Weights of a small image colorization model: soap at rate 0.0046.
Rows from block 7, named by matrix and row number. Rows with one number belong to one channel. Each number is 128 + 24 x the weight over its row's rms, rounded and kept within 0 to 255. All counts start at 0. After the name is the row's rms in percent of the matrix's.
# convs0: first 3x3 conv (model.mid.1.convs.0.weight, 384x384x3x3), inputs 208-220, a 3x3 kernel for each
# convs1: second 3x3 conv (model.mid.1.convs.1.weight, 384x384x3x3, transposed), outputs 208-220, a 3x3 kernel for each
convs0.57 104 [157 102 131 165 135 155 133 131  84 126 159 126 135 139  96 119 137 120 143 163 128 126 106 107 122 148 150  86 137  92 121  98  76 124 123 128 125 142 121 155  94 134 141 152 109 127 156 176 133 158 118 131  69 147 144 132 102 118  90 108 121 153 193  83 119  96 134 114  96 150 106 138 113 124 130 117 117 163 129 135 137 161 150 127 117 132  93 126 142 148 112 163 121 111 120 114 141 132 150 145 133 144 159 121 159  87 100 124 119 131 129 127  65 141 104 142  92]
convs0.58 099 [127 146 109 183 146 120 117 138  86 145 149 161  91 117  94 129 131 142 124 138 137 129 161 119 162 139 102 126 132 144 106 117 108 121 140 158 128 139 124 126 125 119 131 116 123 106  92  87  97  84 122 179 178 125 122  87 111 137 161 111 122 117 145 161 141 113 124 151 156 117 135 124 128 151 135 120 169 145 141 109 141 110 132  82  85 143 158 151 181  96  98 145 127 108 119  90 125 154 164 144  95 142 124  92 119 124 101 122 104 112 101 122 170 141 137 131 131]
convs0.59 099 [125  94  73 143 104 114 152  94  78 129 137 148 123 116 143 114 126 145 143 144  96 142 142  65 127 151 121 118 150 178 116 131 142  82 125 155 166 160  95 170 119 156 112 115 152 104 151 124  95 137  78 114 148 131 149 127 179 172 105  89 123 134 185  91 132 127 143 180 149 135 117 126  63 154 105 111 110 114 134 121  96 147  81 126 108 132 144  66 136 109 100  96 123  78 132 113 103 124 130 122  87 167 174 137 157 125 137  99 106 126  99 131 156 109 139 110 151]
convs0.60 101 [155 136 123 144 134 123 132 118 118 134 157  89 100 120 117 126  82 154 130 123 148 105 120 144  91 155  80 126 129  94 142  93  96 109 105 141 127 156 113 112 121 122 142 179 160 115 107 153 123  80 135 119 145 115 146 131  87 162  88 114 116 134 118 131 126 103 128  99 145 136 158 150 108 116  59 147 123 132 107 140 138 103  93 115 136  92 137 129 134 118 119 109 206 128 144 162 147  90 157 124  93 137 117 135 119 149 171 135 122  96 141 132 136 126 142 111 154]
convs0.61 092 [120 133 165 131 154 116 120 142 143 113 152 142 124 122 165  97  86  91 142  79 145  81 127 113 177 149 119 164 114 107 154 139 104 107 120 108 118 102  97 210 165 124 156 147 122 114 107 143 159 135 136 143 125 110 150 128 118 193 156 173 119 138 125 163 143 154 136 156 150 103 119 114 115 135 163 111 143 112 146 208 169  82  88 120 169 182 154 150 133 147 114 157 125 136 141 145 114 142 163 122 165 201 137 132 110 138 106  93 145 126 138 122 172 139 104 124 128]
convs0.62 108 [112 155 118  87 139 181 115  97  90 127  98 132 159 130 160 121  90 104 140 104 137 145 115 117 145  95  59  97 144 119  99 155 147 137 127 136 155 124 145 145 135 126 119 159 148 100 108 127 120 121  97 139 116  93 143 130 123 147 112 107 148 137 154 143 135 114 108 144 128 142 142 145 106 124 165 105 124 100 109 106 113 166 139 147 142 102 128 149 115 150 127 119 133 123 106 110 131 130 176 126 151 115  86 129  97 124 179 116 145 154 145 126 126 133 129 110 149]
convs0.63 108 [170 153 144 130 137 118 134 117 160 107  92 133 133 121 104 149 114  98 122 100 136 139 132  85 116 139 147 110 191 127 147 167 136 120 180 138 121 123 105 117 151 118 126  90 140 125  84 185 168  94 151 182 115 183 110 100  88 107 149 113 135  99  74 139 134 108 157 143 140 165 132 131 108 143 156 153 159 113 158 148 120 109 133 107  89 120 127 132 111 155 145 151 105 125 104 134  81 157 141 147 130 140 110 131  70 185 153 110 148 131 174 166 153 138 135 120 150]
convs0.64 107 [137 101 121 165  97 124 152 165 149 160 151 125 143  98 123 175 175  85 124 109 152 121 111 142  96 116 115  89 108 134 120  91  94 134  82  67 113 152 144  91 142 142 147 116 149 148 113 119 121 136  90 101 153 137 108 166 109 134 146 131 161 109 120 122  95  99 124 128 153 143 161 140 115  92 100 112 117 110 127 149 176 116 128 125 116 121  99 158 168 143 152 109  94 167 179 144 120 136 135 123 129 113 125 136 130  87 129 134 111 119 146 146 153 139 139 145 140]
convs0.65 096 [ 87 162 118 167  96 142 143 150 123  99  98 149 127 116 114 124 132 147 132 177 129 135 115 129 155 130 150  83 166 135  46 165 136  74 123  92 170 155 134 151 143  78 117 123 112 141 103  77 150 112 144 145  96 163  98 136 126 113 144 139 118 138 163 128 128 149 122 104 118 104 138 160 134 165 143 171 143 121 150 132 109 103 122 135 130 122 115 138 144 133 106 110 174  90 125 160 108 112 115 127 150 138 157 118  74 120 117 108 138 111 118 113  80 139 135 125 166]
convs0.66 095 [161 141  93 146 147 139 122 147 162  82 101 101 126 138 153 122 114 151 130 136 132 156 105 108  98 154 126 118 100  68 138  94 127 129 178 170 161 147 147 173 157 161 101 158 135 147 146 103 165 153 142  75  90  94 100 113 144 115 131 151  61 137 109 121  98 125 134 134  95 130 155 117 115 103 118 116 127 138 139 171 176 130 135 135 133 131 126 151 129 152 177 162 166 120 134 162  81 112 141 131 109 124  84 103  94 131 153 163 161 164 161 124 157 172 145 140 130]
convs0.67 102 [133 133  95 137 201 117 129 171 175 152 123 133 115 161 138 119 146 157 155 116 102 123 109 120 108 158 105 117  71 118 173 161  96 191 224 138 138 105 138 158 120 145 129 114  75 172  98 116 134 118 141 126 124 100 152 109 110 108 151 120 104 181 101 117 137 119 117  97 112 149  90 137 146 106 166 166 132 168 146 150 115  83 130 144 131 125 124 138  67  97 145  98 124 118 117 147 114 103 119  82 100  99 112 127 128 105 144 119 146 139 133 112 160 146 104 103 147]
convs0.68 099 [163 179 129  81 125 137  91 115  86  86 127 139 141 146 164 114 170 154 152 131 145  99  94  94 146 113 136 132 107  89 145 162 104  95 168 144 159 181 168 124 136 108 126 131 111 121 116 191 153 139 149 155 122 127 143  86 143 180  80 129 134 122 154 131 125 113 112 147 126 127 133 138 125 157 117 145 135 106  90 154 141 143 150 118 129 138 168 173  92 186 135 106 152 135  97 124  98  90 165 137 111 130 121 123 194 163 184  87 132 106 153 107  83 102 108 148 153]
convs0.69 107 [131 143 125 158 106 109  92  96 167 126 119 140 111 109 155 177 131 165  77 154 104 165 158 121 119 114 150  65 116  89 107 155 104 152 144 105 119 180 136 107 111 125 112 134 111 117  91 118  99 141 133 108 153 104 116 127 150 142  85 106 137 114 136 159 135 131  86 146 135 147 147 114  95 152 155 142 178 139  96 116 168 137 122 137  96 134 137 120 113 168 148 149 120 140 160 119  99 120  76 101 153 118 117 160 114 123 101 145 115 124 109 121 132 124 111 107  96]
convs0.70 096 [129 102 131 137 107 140 122 105 173  90  81 111  86 174 180 110 138  80 134 143 128 123 115 112 143 132 121 107 118 115 173 148 159 155 123 101 144 158 164 130 122 137 134 130 105  83  94  92 127 125 110 130  95  86 131 106 114 141 144  80 128 132 164 103 123 156 122 126 167 135 146 149 141 176 128 173 138  98 138 133 133 123 136 140 131  86 107 106 125 138 135 131  87 147 120 117 122 103 112 136 100 128 168 108  90 133 110  79 153 134 102 128 133  86 134 143 138]
convs0.71 107 [117  98  98 132 120 125 119 137 131 149  86 128 120 100 164 111 161 106 107 129 172 113  83 159 143 133 114  79  88 145 141 139  72 148 170 113 120 106 135 114  87 136 102 118 108 134 107 122 120 124 130 180 106 146 120  86 136 123  77 141 115 118 124 144 123 130 130 118 132 171 143 106 146 113 111 120  99 126 155  82  94 115 144 131 121 123 118  85  90 143 132 126 109 137  94 162 140 136 123 134 109  87 103 146 129 120  98 150 157 125 136 145 151 159 156 155 141]
convs0.72 120 [115 174 137 135 142 144 141 136 132 110 160 103  88 100 121 118 124 155 147  94 122 159 116 131 151 135  67 138 113 100 167 101 143 137  91 139 153 149 132 105 159 104  85 182 151 145 142  83 117 140 133 122 185 106 165 134  93 165 120 146 136 134  95 127 106 113 109 144 126  92 144 121 113 113  99 103 118 137 116 152 149 127 116  91 129 120 145 117 130 157 120 127 135 105 153 154 127  86 163 112  87 130  71 103 197 106  91 123 130  89 130 138 130 115 118 119  95]
convs0.73 076 [154 115 109 128  78 136  98 111 105 153 122  94 154 106 142 149  94 146 143 128 158 113 111 118 135 129 117 120 109 120 114 102 128 146 109 171  87 128 145 106 147 169 142 130 149 159 142 147  88 108 143 112 137 109 131  83 131 155 150 156 138 155 165 132 120 114 118 152 150 147 110 172  85 138 142  87 119 149 127 151 132 135 173 184 161 136 130 118 156  78  87 127  83 104 136 139 117 157 120 119 156 105 119 184 144 115 153 142 119  76 135 124 119 140 130 145 130]
convs0.74 100 [136 113  78 151 153 139 134 107  84 129 184 123  85 115 160 138  72 167 118 129 113 179 125 142 148 128 123 200 137 109 154  88 111 145 112 199 138 118 151 123 122 141 125 129 126 106 121  95  84 154  91  97 135 115 133 147 120 146 131 134 114 120 162 104 174 106 152 126 116 157 109 169 149 110  99  93 145 135 135 136  95 104 132 120 109 174 125 117  97 153 152 112 121 118 112 149 148 144 130 119 122 135 122 122 138 140 145  96 133 105 147 128 156 147 139 104  79]
convs0.75 091 [140 111 123 128 105 101 124 124 119 123 113 161 159  72 133  90 142 146 147  85 100 146 145 140 120 142  96 144 114 145 112 113 122 100 177 104 149 152 104 152  96 104 137  92 137 102  88 166 119 107 103 100 134 130 130 163 129 139 127 133 133 156 109 116  95 151  94 136 112 140 167 154 132 154 152 147 105 147 130 135 143 128 150 123 139 154 143 130 147 168 144 104 115 135 142 129 161 117  94 142 105 147 129 128 110 199 138 100 118 132 141 150 161 128 123 125 130]
convs0.76 104 [117 131 116 107 126 105 116  85  84 163 130 149 155 165  95 122 127  91 136 127 146 116 141 163 135 121  90  96  98 144 131 131  76 110 105  95 124 119  84 187  81 129 153 157 136 104 115 145  82 142 129 116  92 135 132 130  88 137 128 133 139 114 154 139 130 142 123 115 105 131 103 100 130 139 141 126 102 156 105 113 126 132  88 115 144 152 148  98 180 145 124 105 133 144 141 106 146 122 185  89 103 179 104  56 129 108 142 176 125  90 126 144 112 129 124 134 148]
convs0.77 090 [120 138  95 103 152 138 138 126 141 146 120 105 136 147 128 155  83 137 127 167 115 175 139 107 113 105 104 110  89 142 142 201 150 163 176 120 151 151 152 148 103 107 150 155 124 140 127 155 147 121 153 157 141 143 172 156 113 112  57  94 205 133 122 132 113 106 134 152 147 137 159 140 154 165 133 169 119 110  92  91 100 142 167 119 152 129 151 101 139 121 144 146 149 122 112  97 134 173 100 136 134  80 144 146 101 119 127 135 154 134 128 130 140 128  96 125 121]
convs0.78 104 [101 116 112 129 117  99  94 132 121 143 160 150 147 141 126 142 143 132 114  98 119 116 137  83 134 159  66  72 101 147 141 100 116 183 120 109 144  89 141 118 105 124 158 161 144 111 113  92 127  88 127  90 141 106 120 115 108 113 133 130 119  84  69 125 137 134 170 106 155 166 112 126 131 143 156 142 143 158 165 140 115 154 146 117 129 122  89 135 118 136  73 132 100 114 138 138 144 174 149  96 138 102  98 167 109  49 119 116  81 105 110 130 156 140  98 134 149]
convs0.79 105 [122 154 212 161 135 123 145 115 101 131 132 111 184 136 120  78 102  99 122 140 101 135 105 145 109  97 104  94  99 132 142  80 163 181 141 141  96 114 107 101 120 177 121 103 136 133 125 124 129 134 138 113 134  79 110 130 127 145 164 172 125 106 122 113 115  90 153 131 125 150 104 134 145 165 125 119 133 100 147  91 126 138 117 153 112 138 101 129 119 164 105  87 101 121 147 141 128 170 129 119 119 130 121 170 106 127 160 175 157 147 149 148 149  88 136 129 141]
convs0.80 098 [121 132 132  78 119 132 115  77 124 142 123 165 131 115 190 138 121 166 145  94 110 117 152 155 160 141  98 133 142 135  90 158 137 114 119 129 112 108 107 125 118  94 111  99 152  87 109 130 137 136 135  79 117 147 134 147 166 122 147 126  96 114 132 129 122 148 138 130 119 122 126 124 126 148 125 174 138 105 129 118 122 147 144 117 142 144 128 127 129  82 111 139 115 174 152 149 107  88 130 129 129 142 163  73  87 166 131 130 119 107  93 137 132 138  98 128 143]
convs0.81 081 [ 99 156 119  87  72 110  85 133 109  95 153 152 112 129 118 169  83 104 128 117 143 153 108 121 153 145 132 127 160 145 118 135 169 136 131 143 101 141 146 131 138 155 103 152 148 140 121  88 147 114 108 115  93 167 147 108  95 179 125 146 121  73 160  93 142  91  82 120 144 120 108 140  81 117 124 131 151 175 131 176 138 110 135 108 125 134 121 160  94 112 109 175 154 115 114 137 118 160 167 135 135 131 117 130 139 114 134 160 112 110 149 128 165 125 136 127 121]
convs0.82 105 [122 133 127 131 135  86 118 178 137 185 192 145 153 129 124 117 130 159 102 112  94 113 103  96 127 117 129 101  80 134 103 131 121 128 125  62 137 116 139 122  97 127 151 160 147 142 145  76 105 125  94 150 140 103  78  83 124 132  96  57  97 166  98 135 136 165 121 162 125 132 135 114 122 124 103 126 128 126 127 134 113 115 160 139 111 125 177 126 136 156 135 166 173 165 127  91 124 135 193 113 121 139 100 130 119 108 142 152 170 133 159 159 141 127 120 127 136]
convs0.83 096 [108 115 114 119 139 116 138 124 103 135 141 136  76 137 108 111 157 158 113 173 119 100  93 174 133 135 106 152 145 167 129 222 155 131 161 109 118 138 130 120 138 100 124 128 119 130 141 115 176 132 100 179 113 165 134 105 162 145 105 105 118 165 152 146 133 174 125 150 137 102 144 142 101 142 102 148 131 120  96 119 143 153 122 132 132 125 140 150 161  93 118  92  90 106 117 123 111 135 139 150 127 124 133 163  94 136 128 134 127 119 106 152 118 134 114 124 111]
convs0.84 115 [135  93 124 154 156 122 134 108 142 102 116 147 129  82 117 136 144 111 171  80 131 119  90 139 160 135 142 153  99 108 128 126 119 145 164  92 125  93 129 119 102 118 136 119 114 148  77 102 153 144 147 112 148 166  40 145  99 159 124 133 170 102  94 128 128  90 154 103 109 119  90  64 120 124 117 165  74 165 127 124 147 122 143 155 131 153 116 155  78 168  92 129 137 131 110 169  99 157 149 131 136 113  93 114 120 142 120 138 140 124 134 112 145 154 104 108 144]
convs0.85 105 [101 117 110  86 132  89 115 132 124 133 147 129 142 185 132 141 128 108 144  96 112 112  97 178 145 173 127 115 139 132 174 144  96 197 142 129 114 142 117 151 152 111 126 118  89 137  90 118 129 142 158  74 124 103 109 153 117 145 149  98 153 176 124 131 162 107 162 137 112 132 112  79 151 142  94 156  95 163  75 134 125 129 129 134 133 129 146 106 140  98 115  70 146 110 102 117 147  86 111 119 136 144 146 152 147 162  97 135 140 133 111  87 116 123 129 155 126]
convs0.86 106 [145 152 126 141 130 169  81 121 136 129 172 145 146  77 101 136 113 120 163 107 143  81 115 149 126 190 150 143 118 102 105  62 107 141 108 125 127 120 102 122 126 117 125 142 171 130 107 121 127 154 120 143 119 146 112 151 150 116 123 116 120 157 123 117 123 106 139 120 141 144 128 180 136 108  99 149 102 133 140 138 103 129 132 150 187 132 131 108 113 106 129 135  97 129  76 113 132 111 128 134  99 138 166 118 164 153 155  83 110 170 129 124 161 141 151 122  99]
convs1.57 098 [121 102 124 105  95 118 120 127 130 110 100 108 138 131 137 139 173 141 125 137 111 146 155 108  96 139 120  97  98 121 125 106 125 153 116 128  93 109 113 107 113 100 103 116 158 101 206 175 110 103  91 102 118 150 110 111 160 150 187 176 122 113  83 129 132 128 118 115 193 156 171 156 152 143 170 112 117 134 137 153 132 136  83 158 126 105 160 140  94 140 119 118 156 133 137 118 131 128 111 123 122 107 131 138 151 139 145 148 117 138 160 123 165 131 144 111 143]
convs1.58 100 [114 120 133 105 106 128 115 134 130 178 149 102 113  94 115 156 135 127 152 117  96 158 147 149 144 112 108 197 180  73  88 138 162 104 111 134 151 122 132 181 132  88 147  97 171 106  87  93 136 171 123 187 130 152 154 205 162 163 118 150 134 157 130 111 104 104 138 130 176 172 164 162 152 156 163 142 117 103 166 121 173 163  92 126 130 129 154 150 111 134 125 150 119 117 115 149 113 118 113 162 118 113 138 115 110 129 133 134  90 131  81 145 167 109 123 190 126]
convs1.59 096 [100 112 130 120 134 136 124 135 129 121 110 101 137 136 125 148 145 128 110 148  96 183 176 128 138  65  99 190 155  74 138 180  97 151  96 185  98 131 146 124 151  98 168  80 135 163  95 137 121 148 192 111 148 178  86 102  84 138 124  51 145 136 155 115 168 146 152 136 139 159 136 125 154 147 130 173 105  93 173  97 150 125 125 123 130 120 142  99 172 104 111 132 162 131 127 123 118 148 152 142 114 115 141 107 107 131 108 138 154 147 127 143 122 103 105 122 122]
convs1.60 098 [118 119 100 127 131 129 129 114 105 145 137 131 141 151 162 137 104 125 122 133 126 138  92 125 134 120 109 114  81  96 120 111 139 117 121 151 130 136  94 104 139 113  96 120  70 164  93 146  81 142 159 156 167 156 135  90 163 104 118 137 117 106 100 106  81 166 179 111  87 125 164  74 168 123 137 102 165 180 120 120 149 111 122 131  86 141 108 130 140 101 122 123 138 120 111  82 108 129  97 132 126 150 103 138 147 109 139 153 101 130 128 156 138 130 100 189 146]
convs1.61 097 [135 151 129 125 151 117 137 130 101 154 158 141 175 130  91 140 115 122 118 113 143 135  95 143 182 149  87 191 147 118 117  84  95 148 104 178 147 110  68 161 121 135  81 116 112 103 143 176 106 119 125 141 108 138 174 125 109 128 176 169 165 127 123 133 154  88  66  96 123 136 196 146 117 142 154 158 106 154 118 102 107 135 164 138 146  94 100 158 131 148 104 114 123 121 164 154 117 122 147 140 137 169  84 123 132 119 104 135 147 133 129 133 137 114 117 111 150]
convs1.62 109 [111 120 133 118 137 123 111 129 126 120 126 142 113 136 119 137 106 137 143 112 115  96 130 130 157 138 152 111 112  84 165  90 128 168 119 113 138 106 124 146 150 109 162 132 118 199 104  32 138 161 123 134 140 194 107  88 114 158 121  83 186 156 127 119 123 126 169 101  84 159 117  92 107 216 114 125 169 120 141 174 124  91 153 110 127 160 127 116 133 136 138 125 118 130 122 120 129 163 134  85 117 133 123 163 110 127 149 156 117 134 163 115 128 148  89 138 147]
convs1.63 105 [126 136 133 120  88 146 108 127 136 163 147 150 111 118 104 106 132 111 155 117 140 120  86 118 157 114 135 160 110  96 122 145 128 123 122  72 120 132 119 123  95 153 114 126 117 102 174 111  91 107 126 102 140 123 101 145 122 145 131 107 153 174  98 153 153 138  82 139 151 142 110 144 106 109 113 130 123 111 135 125 121 101  98 131 147 125 124 159 115 136 100 123 102  98 136 160 118 109 126  94  71  83 100 137 117 141 128 152  83 118 153  74 114 141  73 159 138]
convs1.64 111 [121 111 112 116 105 125 130 119 127 120  98 122 112 153 113 145  99 142 116  95 103 107  88 123 129 160 138 151 167 135  67 110 157 149 109  91 100  96 122 137 148 124 112 115 143  80  63 132 143 114  49 116 145  90 162 201 127 129  99 124 120 103 109 112 126 105  35 135 191 157 113 157 211 127 114 212  97 134 117 148 111 148 134 110 131 143 150 121 105 147  88  78 142 124 100 108 109 138 105 138  91 120 127 158 104 106 128 112 110  98 113 129 122  98 141 136 125]
convs1.65 092 [127 121 149 112 139 138 111 113 119 133 134 143 176 139 164 138 147 120 128 117  92 145 130 139 135 130 114 143 117 152 112  89 150 127 131 125 116  77 102 145 114 123 123 117 107 116 166 124 123 132 106  83 142 149  98 166 100 136 145 119 131 160 131  73 130 210 127 145  70 135 143 133 102 121 122  57 169 126  82 141  68 142 121 172 135 122 135 134 125 106 154 140 121 163 166 143 142 111 131 122 143  99 145 160 146 132 134 140 127 106 135 113 132 146 124 114  97]
convs1.66 096 [102 120 115  98 127 131 119 141 133 122 133 102 116 121 143  88  68 113 130 129 139  91  99  79 115 132 136 179 112 120 126 130 138 118 105 138 105 137 128 134 135 103  94 117 106 133 135 146 126 106 142 145 155  94 101  54 104 115 130 178 112 134 110 110 134 153 125  95 152  95 189 132 153 147 145 151 142 111 108 166 120 132 136 134 106 139 141 156 116 165 124 111 125  91 129 119 110 137 118 138 131 165 132 126 132 120 124 132 145 170 119 106 172 115 146 158 135]
convs1.67 105 [130 146 126 113 146 146 116 140 151 140 103 114 109  92 116 139 122 136 100 135 154 131 136 135 144 147 116 145  95 175 130 162 128  96 131 120 121  95 177 134 120 133 100 129 114 128 139 140  94  98 126 154 158 131 142 114 107 131 110  68 177 207 114 108 146 124 131 136 126 113 142 148  92 184 179 112 176 125 142 135 108 116 121 107 163 103 130 148 132 129 132 149 157 135 157 124 115 115 163 147 135 141 180 136 145 105 133 123 130 161 154 144 111 138 155  79 108]
convs1.68 100 [121 119 117 143 153 127 105 130 115 113 146 156 146 147 148 127 158 141 133 157 132 133  97 155 112 120 123 154 124 156 112 156 192 128 127 158 133 180 110 146 126 130 110 135 138 102 141 114 102  60 123 131  45 111 124 159 146 170 141 134  88 188 106 145 123 113 167 177 110 135 181 164 152 131 126 137 121 111 141 121 130 100 144 109 131 114 135 113  86  95 144 141 149  99 155 134 138 121 144 104 102 102 109 107 132 101 134 136  92 151 149  46  54 106 156 117 145]
convs1.69 113 [141 122 144 136 133 130 139 147 143 113 105 118 129 131  78 139 115 102 122 117 113 124 131 125  99 127 127 133 162  97 129 155 106 189 167 123  85 114 124 143 126 124 103 105 135  95 134 168 164 127  86 172 143 123 113 114 153 128 159 159  93  78 110 184 132  86 110 130 169 110 115 145 106  74 133  91 101 169 150 180 152 148 134 129 131 130 142 142 108 147  90 103 133 111 126 136 172 140 117 134 110 116 132 125 131 156 121 141 107 160 146 147 129 108 159 179 118]
convs1.70 100 [113 131 131 107 116 112 115 119 117 130 134 143 101  98 122 115 126 155 151 148 122 120 156 155 121 145 121  97 127 133 139 168 135 148 148 117  75  98 156  99 137 118 156 166 174 148 146 121  83 168 101 156 128 111  86 144 133 190 144  91 114 102  93 102 119 120 146 112 128  74 109 131 143  78 130 160 114 118 131 146 127 103 123 112 111 120 104 121  97 113 106  88 128 112  97 103 155 140 143 146 104 118 142 156 129 136 173 132 101 109 169 127 159 152 166 197 147]
convs1.71 105 [127 126 137 127 122 125 112 113 134 131 121 133 146 139 130 116 123 105 124 102 110 136 158 120 108 138 123 117 131 140 110  76 139 158  96 123 122  81 104 154 130 181  90 153  99  48 114 104 159  84 129 130 180  96 119  97  91  71 132  70 135 167 105 109 126  54  97 141 116 103  96 143 133 127 102 103 117 174 120  80 103 127 109 125 170 112  91 100 147 119  86 137 113 111 127 164 128 112 100 148 124 102 155 130 116 123 120 128  84  97 137 106  77 117 153 135 136]
convs1.72 117 [119 120 125 112 148 114 124 145 123 116 150 148 124 122 158 143 162 107 135 145 126 112 164 123 147 121 157 135 153 138 136  96 155  79 102 166 166 123 147 155 143 131 132 153 114 164 105 185  89  88 159 134 124 142 172  87 186 135  98 162 109 139 128 186 105 159 186 114 164 115  96 140 123 162 126 132  85  97 117  75 158 101 113 133 105  92 153 107 101 130 118 155 112 134 156  87 145 165 115 148 136 122 126 133 167 108 148 128 117 121 124  93 143  77 115 173 115]
convs1.73 081 [133 141 138 119 124 118 118 110 110 103  81 132 130 113 117 120 163 106 137 122  96 140 143 112 123 101 152 172 137  91 106 148 114 117 166 216 105 156 139  67 131 154  86 131 109  85 163 164 125 149 153  69  88  92 135 107 164 118 111 142 153 165 152 169 106 109 136  82  97 180 146 150 163 139 159 150 149 179 123  99 146 139 101 162 116 132 141 104 145 165 151 151 119 129 165 128 137 149 128 126 136 142 143 114 161 121 137 110 124 113 112 123 156 151 138 185  96]
convs1.74 101 [101 126 126 109 163 116 121 119 125  97 107 109 138 125 160 103 136 114 120 140 117 105 142 101 135  80  97 132  90 127  73 109 111 154 153 152 128  98 116 100 110  77 121 127 102 101  65 107 122  98 161 135 126 100 108  61 109 140  86 160 144  94 126 157 130  88 142 102 133 151  93 162 130 120 107 112 136 132 134 119 102 120 110 109 163  91 110 136 118 111 105 157 128 133 172 146 132 136 135  93 159 133 125 115 168 125 132 134 117 128 134 128 131 113 106 133 161]
convs1.75 091 [128 130 135 114 138 123 115 134  97 151 102 128 118  91 136 130 105 123 136 157 137 131 159  99 117 139 138  91 122 141 148 132 174 121 124  98 140 130  98 115 159 106 150 100 112  69  84 106 167  87 144 139 168 187 136 132 112 122 137 169 160 115  44 174  97 113 117  53 124 154  81 129  76 154 119 151 163 155 133 153 143 123 118  97 131 166 120 153 132 141 135 155 127 154 154 164 144 161 126 137 135 161 120 160 137 148 148 135 105 176 131 175 157 132 105 156 155]
convs1.76 103 [110 104 118 119 120 134 123 122 110 111 143 152 135 135 132 138 141  98 136 116 130 121 158 117 147 156  92 148 167  95 104 158 126 193 111  92 137  77 100 124 133 130 139 179 113 130 116 158 158  97 127 102 116 154  88 127 125 113 107 121  89 115 193 134 128 152 132 146 123 172 102  98 149 191 123 135 139 140 122  91 110 147  71 139 132 120  76  85  93 134 106 133 123 102 110 117 134 124 114 146 127 108  93 135 141  73 142 128 130  84 141  99 110 145 152  90 126]
convs1.77 094 [136 139 132 114 144 144 135 135 126 131 137 164 113 143 136 137 135 137 141 155 115 108 139  92 152 149 135 136  43  74 178 146 109 128 174 149 131 124 134 148 107 108 155 116 126 121 175 111 135 122 161  64 129  98 151 171  71 144 168 108  59  83 143  80  86 156 224 130 100 104 122 107  81 106 128 111 150 125 141 149 123 130 149 134 170 166 145 137 148 105 140 136 129  92  96 102  85 111 168 133 110 113 114 116 121 133 119 128 122 143 135 125 125 113 129 152 108]
convs1.78 105 [136 130 142 125 143 127 129 130 126 146 153 166 119 118 106 107 103 108 118  96 104 168 147 107 116  91  82 129 154 145 100 134 139 142  96  97 137 102 133 125 117 123 117 160 153 127 127 101 198  87 117 154 128 120 163 136 122 172 149 135 131 134 172 103 104 109 109 122 126 140 145 164 125 146 134 112 151 154 166 149  84 153 121 113 181 115 136 132  98 145 114 144 122 136 141 124 118 128  92 124 112 119 138 122  91 138 125 110 116  77 145 155 136 153 191 149 125]
convs1.79 102 [149 139 145 144 132 134 142 128 113 169 139 142 121 119 141 133 142 141 131 126 127 122 133  99 123 162 146 114 146 165 125 153 176 119 110 112  81 124 150 113 161 146 119 100 104 135 102 124 130 163  61  77 132 159 100 149 108 139 126  99 212 110  95 122 125  94 129  84  94 174 124 136 139 149 177 132 150 123 150 141 113  97  91  98 103  85 115 138 153 158 130 136 149 121 107 142  92 115 112 135 105 163  96 118 155 110 104 120  97 101  81 142  82 110 155 113  73]
convs1.80 094 [113 101 111 106 121 136 116 110 115 137 148 128 155 167 129 117 137 102 142 140  86 156 126 119 158 161 135 122 138 125 178 204 125  56 182 138 106  79 107 129 167 128 144 106 128 176 158 131  99 136 165  80  87 120 163 171 142  90  61 160 105 160 121  49 115  87 196 118 100 128 126 165 146 151 102 119 136 127 100  92 128 160 128 125 150 114 113 112 152 119 149 134 117 115 114 106 100 128 111 105 156 134 113 135 112 144 118 157 140 147 142  79 149 163 116 130 140]
convs1.81 083 [120 136 133 144 129 131 128 128 123 104 124 137 121 119 104 104 133 137 148 122  75 121  65 102 135  78 181 189 133 187 190 135 106 124  83 146 155 127 149 132 146 131 131 120 126 107 133 164  91 199 125 142 117 122 168 181 128 137 128 125 148 193 134 145  90 115 122 140 169 172 117 134 153 111 132 118 137 132 135 155 135 134 179 103 141  92 116 121 131 149 138 129 127 136 150 142 140 121 114 123 136 135 108 112 151 167 169 119 123 147 159 128 126  93 114 160 142]
convs1.82 101 [138 128 130 140 129 139 123 121 138 129 120 135 159 155 139 119 106 102 120 136 125 101  86 145 133 143 127 122 176 108 156 107  58 120 147 135  90 133 111 126 179 141 125 157 112 107 132 126 154  95 121 150 136 106 172  86 117 135 151 154 167 143 171 143  91 117 162  83  86 122 127 113 150 131 136 128 125 136 120 107 148 121 132 133 125 140 137 153  94 134 117 158 138 189 136 139 104 124 129 116 154 124 146  91 123 111 146 160 153 133 166 106 113 122 139 127 146]
convs1.83 098 [111 140 144 107 150 137 113 132  98 128 127 155 146 140 162 122 126 126 135 179 107 148 134 164  88  98 125 156 158 132 123 105 141 114 139 122 142 130 127  80 153 161 157 124 160  90  96 134 158 112 114 156  78  87 128 138 169 106 148 164  97 203 106 104 120 164 182 126 124 120 183  97 124 152 114  75 153 120 134 139 114 158 136 158 120 161 110 155 133 118 166 147 148 143 155 123 154 151 116 127 164 125 148 108  90 134 117  99 139 143 144 140 128 157 114 123 145]
convs1.84 115 [119 108 137 144 127 142 129 142 135 130 127 141 105 127 112 117 115 130  97 124 113 131 155 125 164 141 105 205 140  98  76 169  97  97 147 130  70 125 126 153 103 181 139 125 146  72 125 139 127  57  91 123 130 128 163 167 110 112 175  71 113 110 165 161 126  89  92 171 142 160 115 143 114 117 122 149 148 117 138 133  72 119 127 136 132 101 175  86 141  99  83 146 151  93 115 166 112 117 149 114  85 130 130 108 101 110 132 125 114 101 125 111  91 137 110 107 117]
convs1.85 105 [146 122 135 153 117 139 136 107 134 132 118 106 142 103 115  99 132 118 149 127 124  91  97 105 142 113 124 118 126 116 179 121 134 138  91  86 110  77 101 104 140 119 101 106 100 155 114 137 118  79 165 173  67 106  79  86 172 151 109 140 106 109 124  95 135 172 147 166 178 157 164 107 131 161 169 179 155 129 182  99 101 126  99 147 125 163 122 166 116 142 151 163 167 112 159 127 147 130 121 155 136 117 122 108 130 136 140 125 155  98  98 102  87  96  83 113 132]
convs1.86 097 [130 131 133 142 123 125 129 129 128 128 117 120 109 125 133 132 132 126  85  77 164 158 187 110 122 143 137  88 122  90 150 100 113 181 107 168 144 114 111 101 127 107 115 133 143 164  97 132  95  81 185  96 142  75 120 163 107 115 135 141 141 122 164 124 108 104 114 154  80 168 148 148 115 102  95 139 123 114 128  89 131 128 144 127 129 101  97  81 138  89 143 126  78 147 144  99 141 131 134 141 135 158 143 119 130 102 135  75 134 148 106 109 142 131 119 112 104]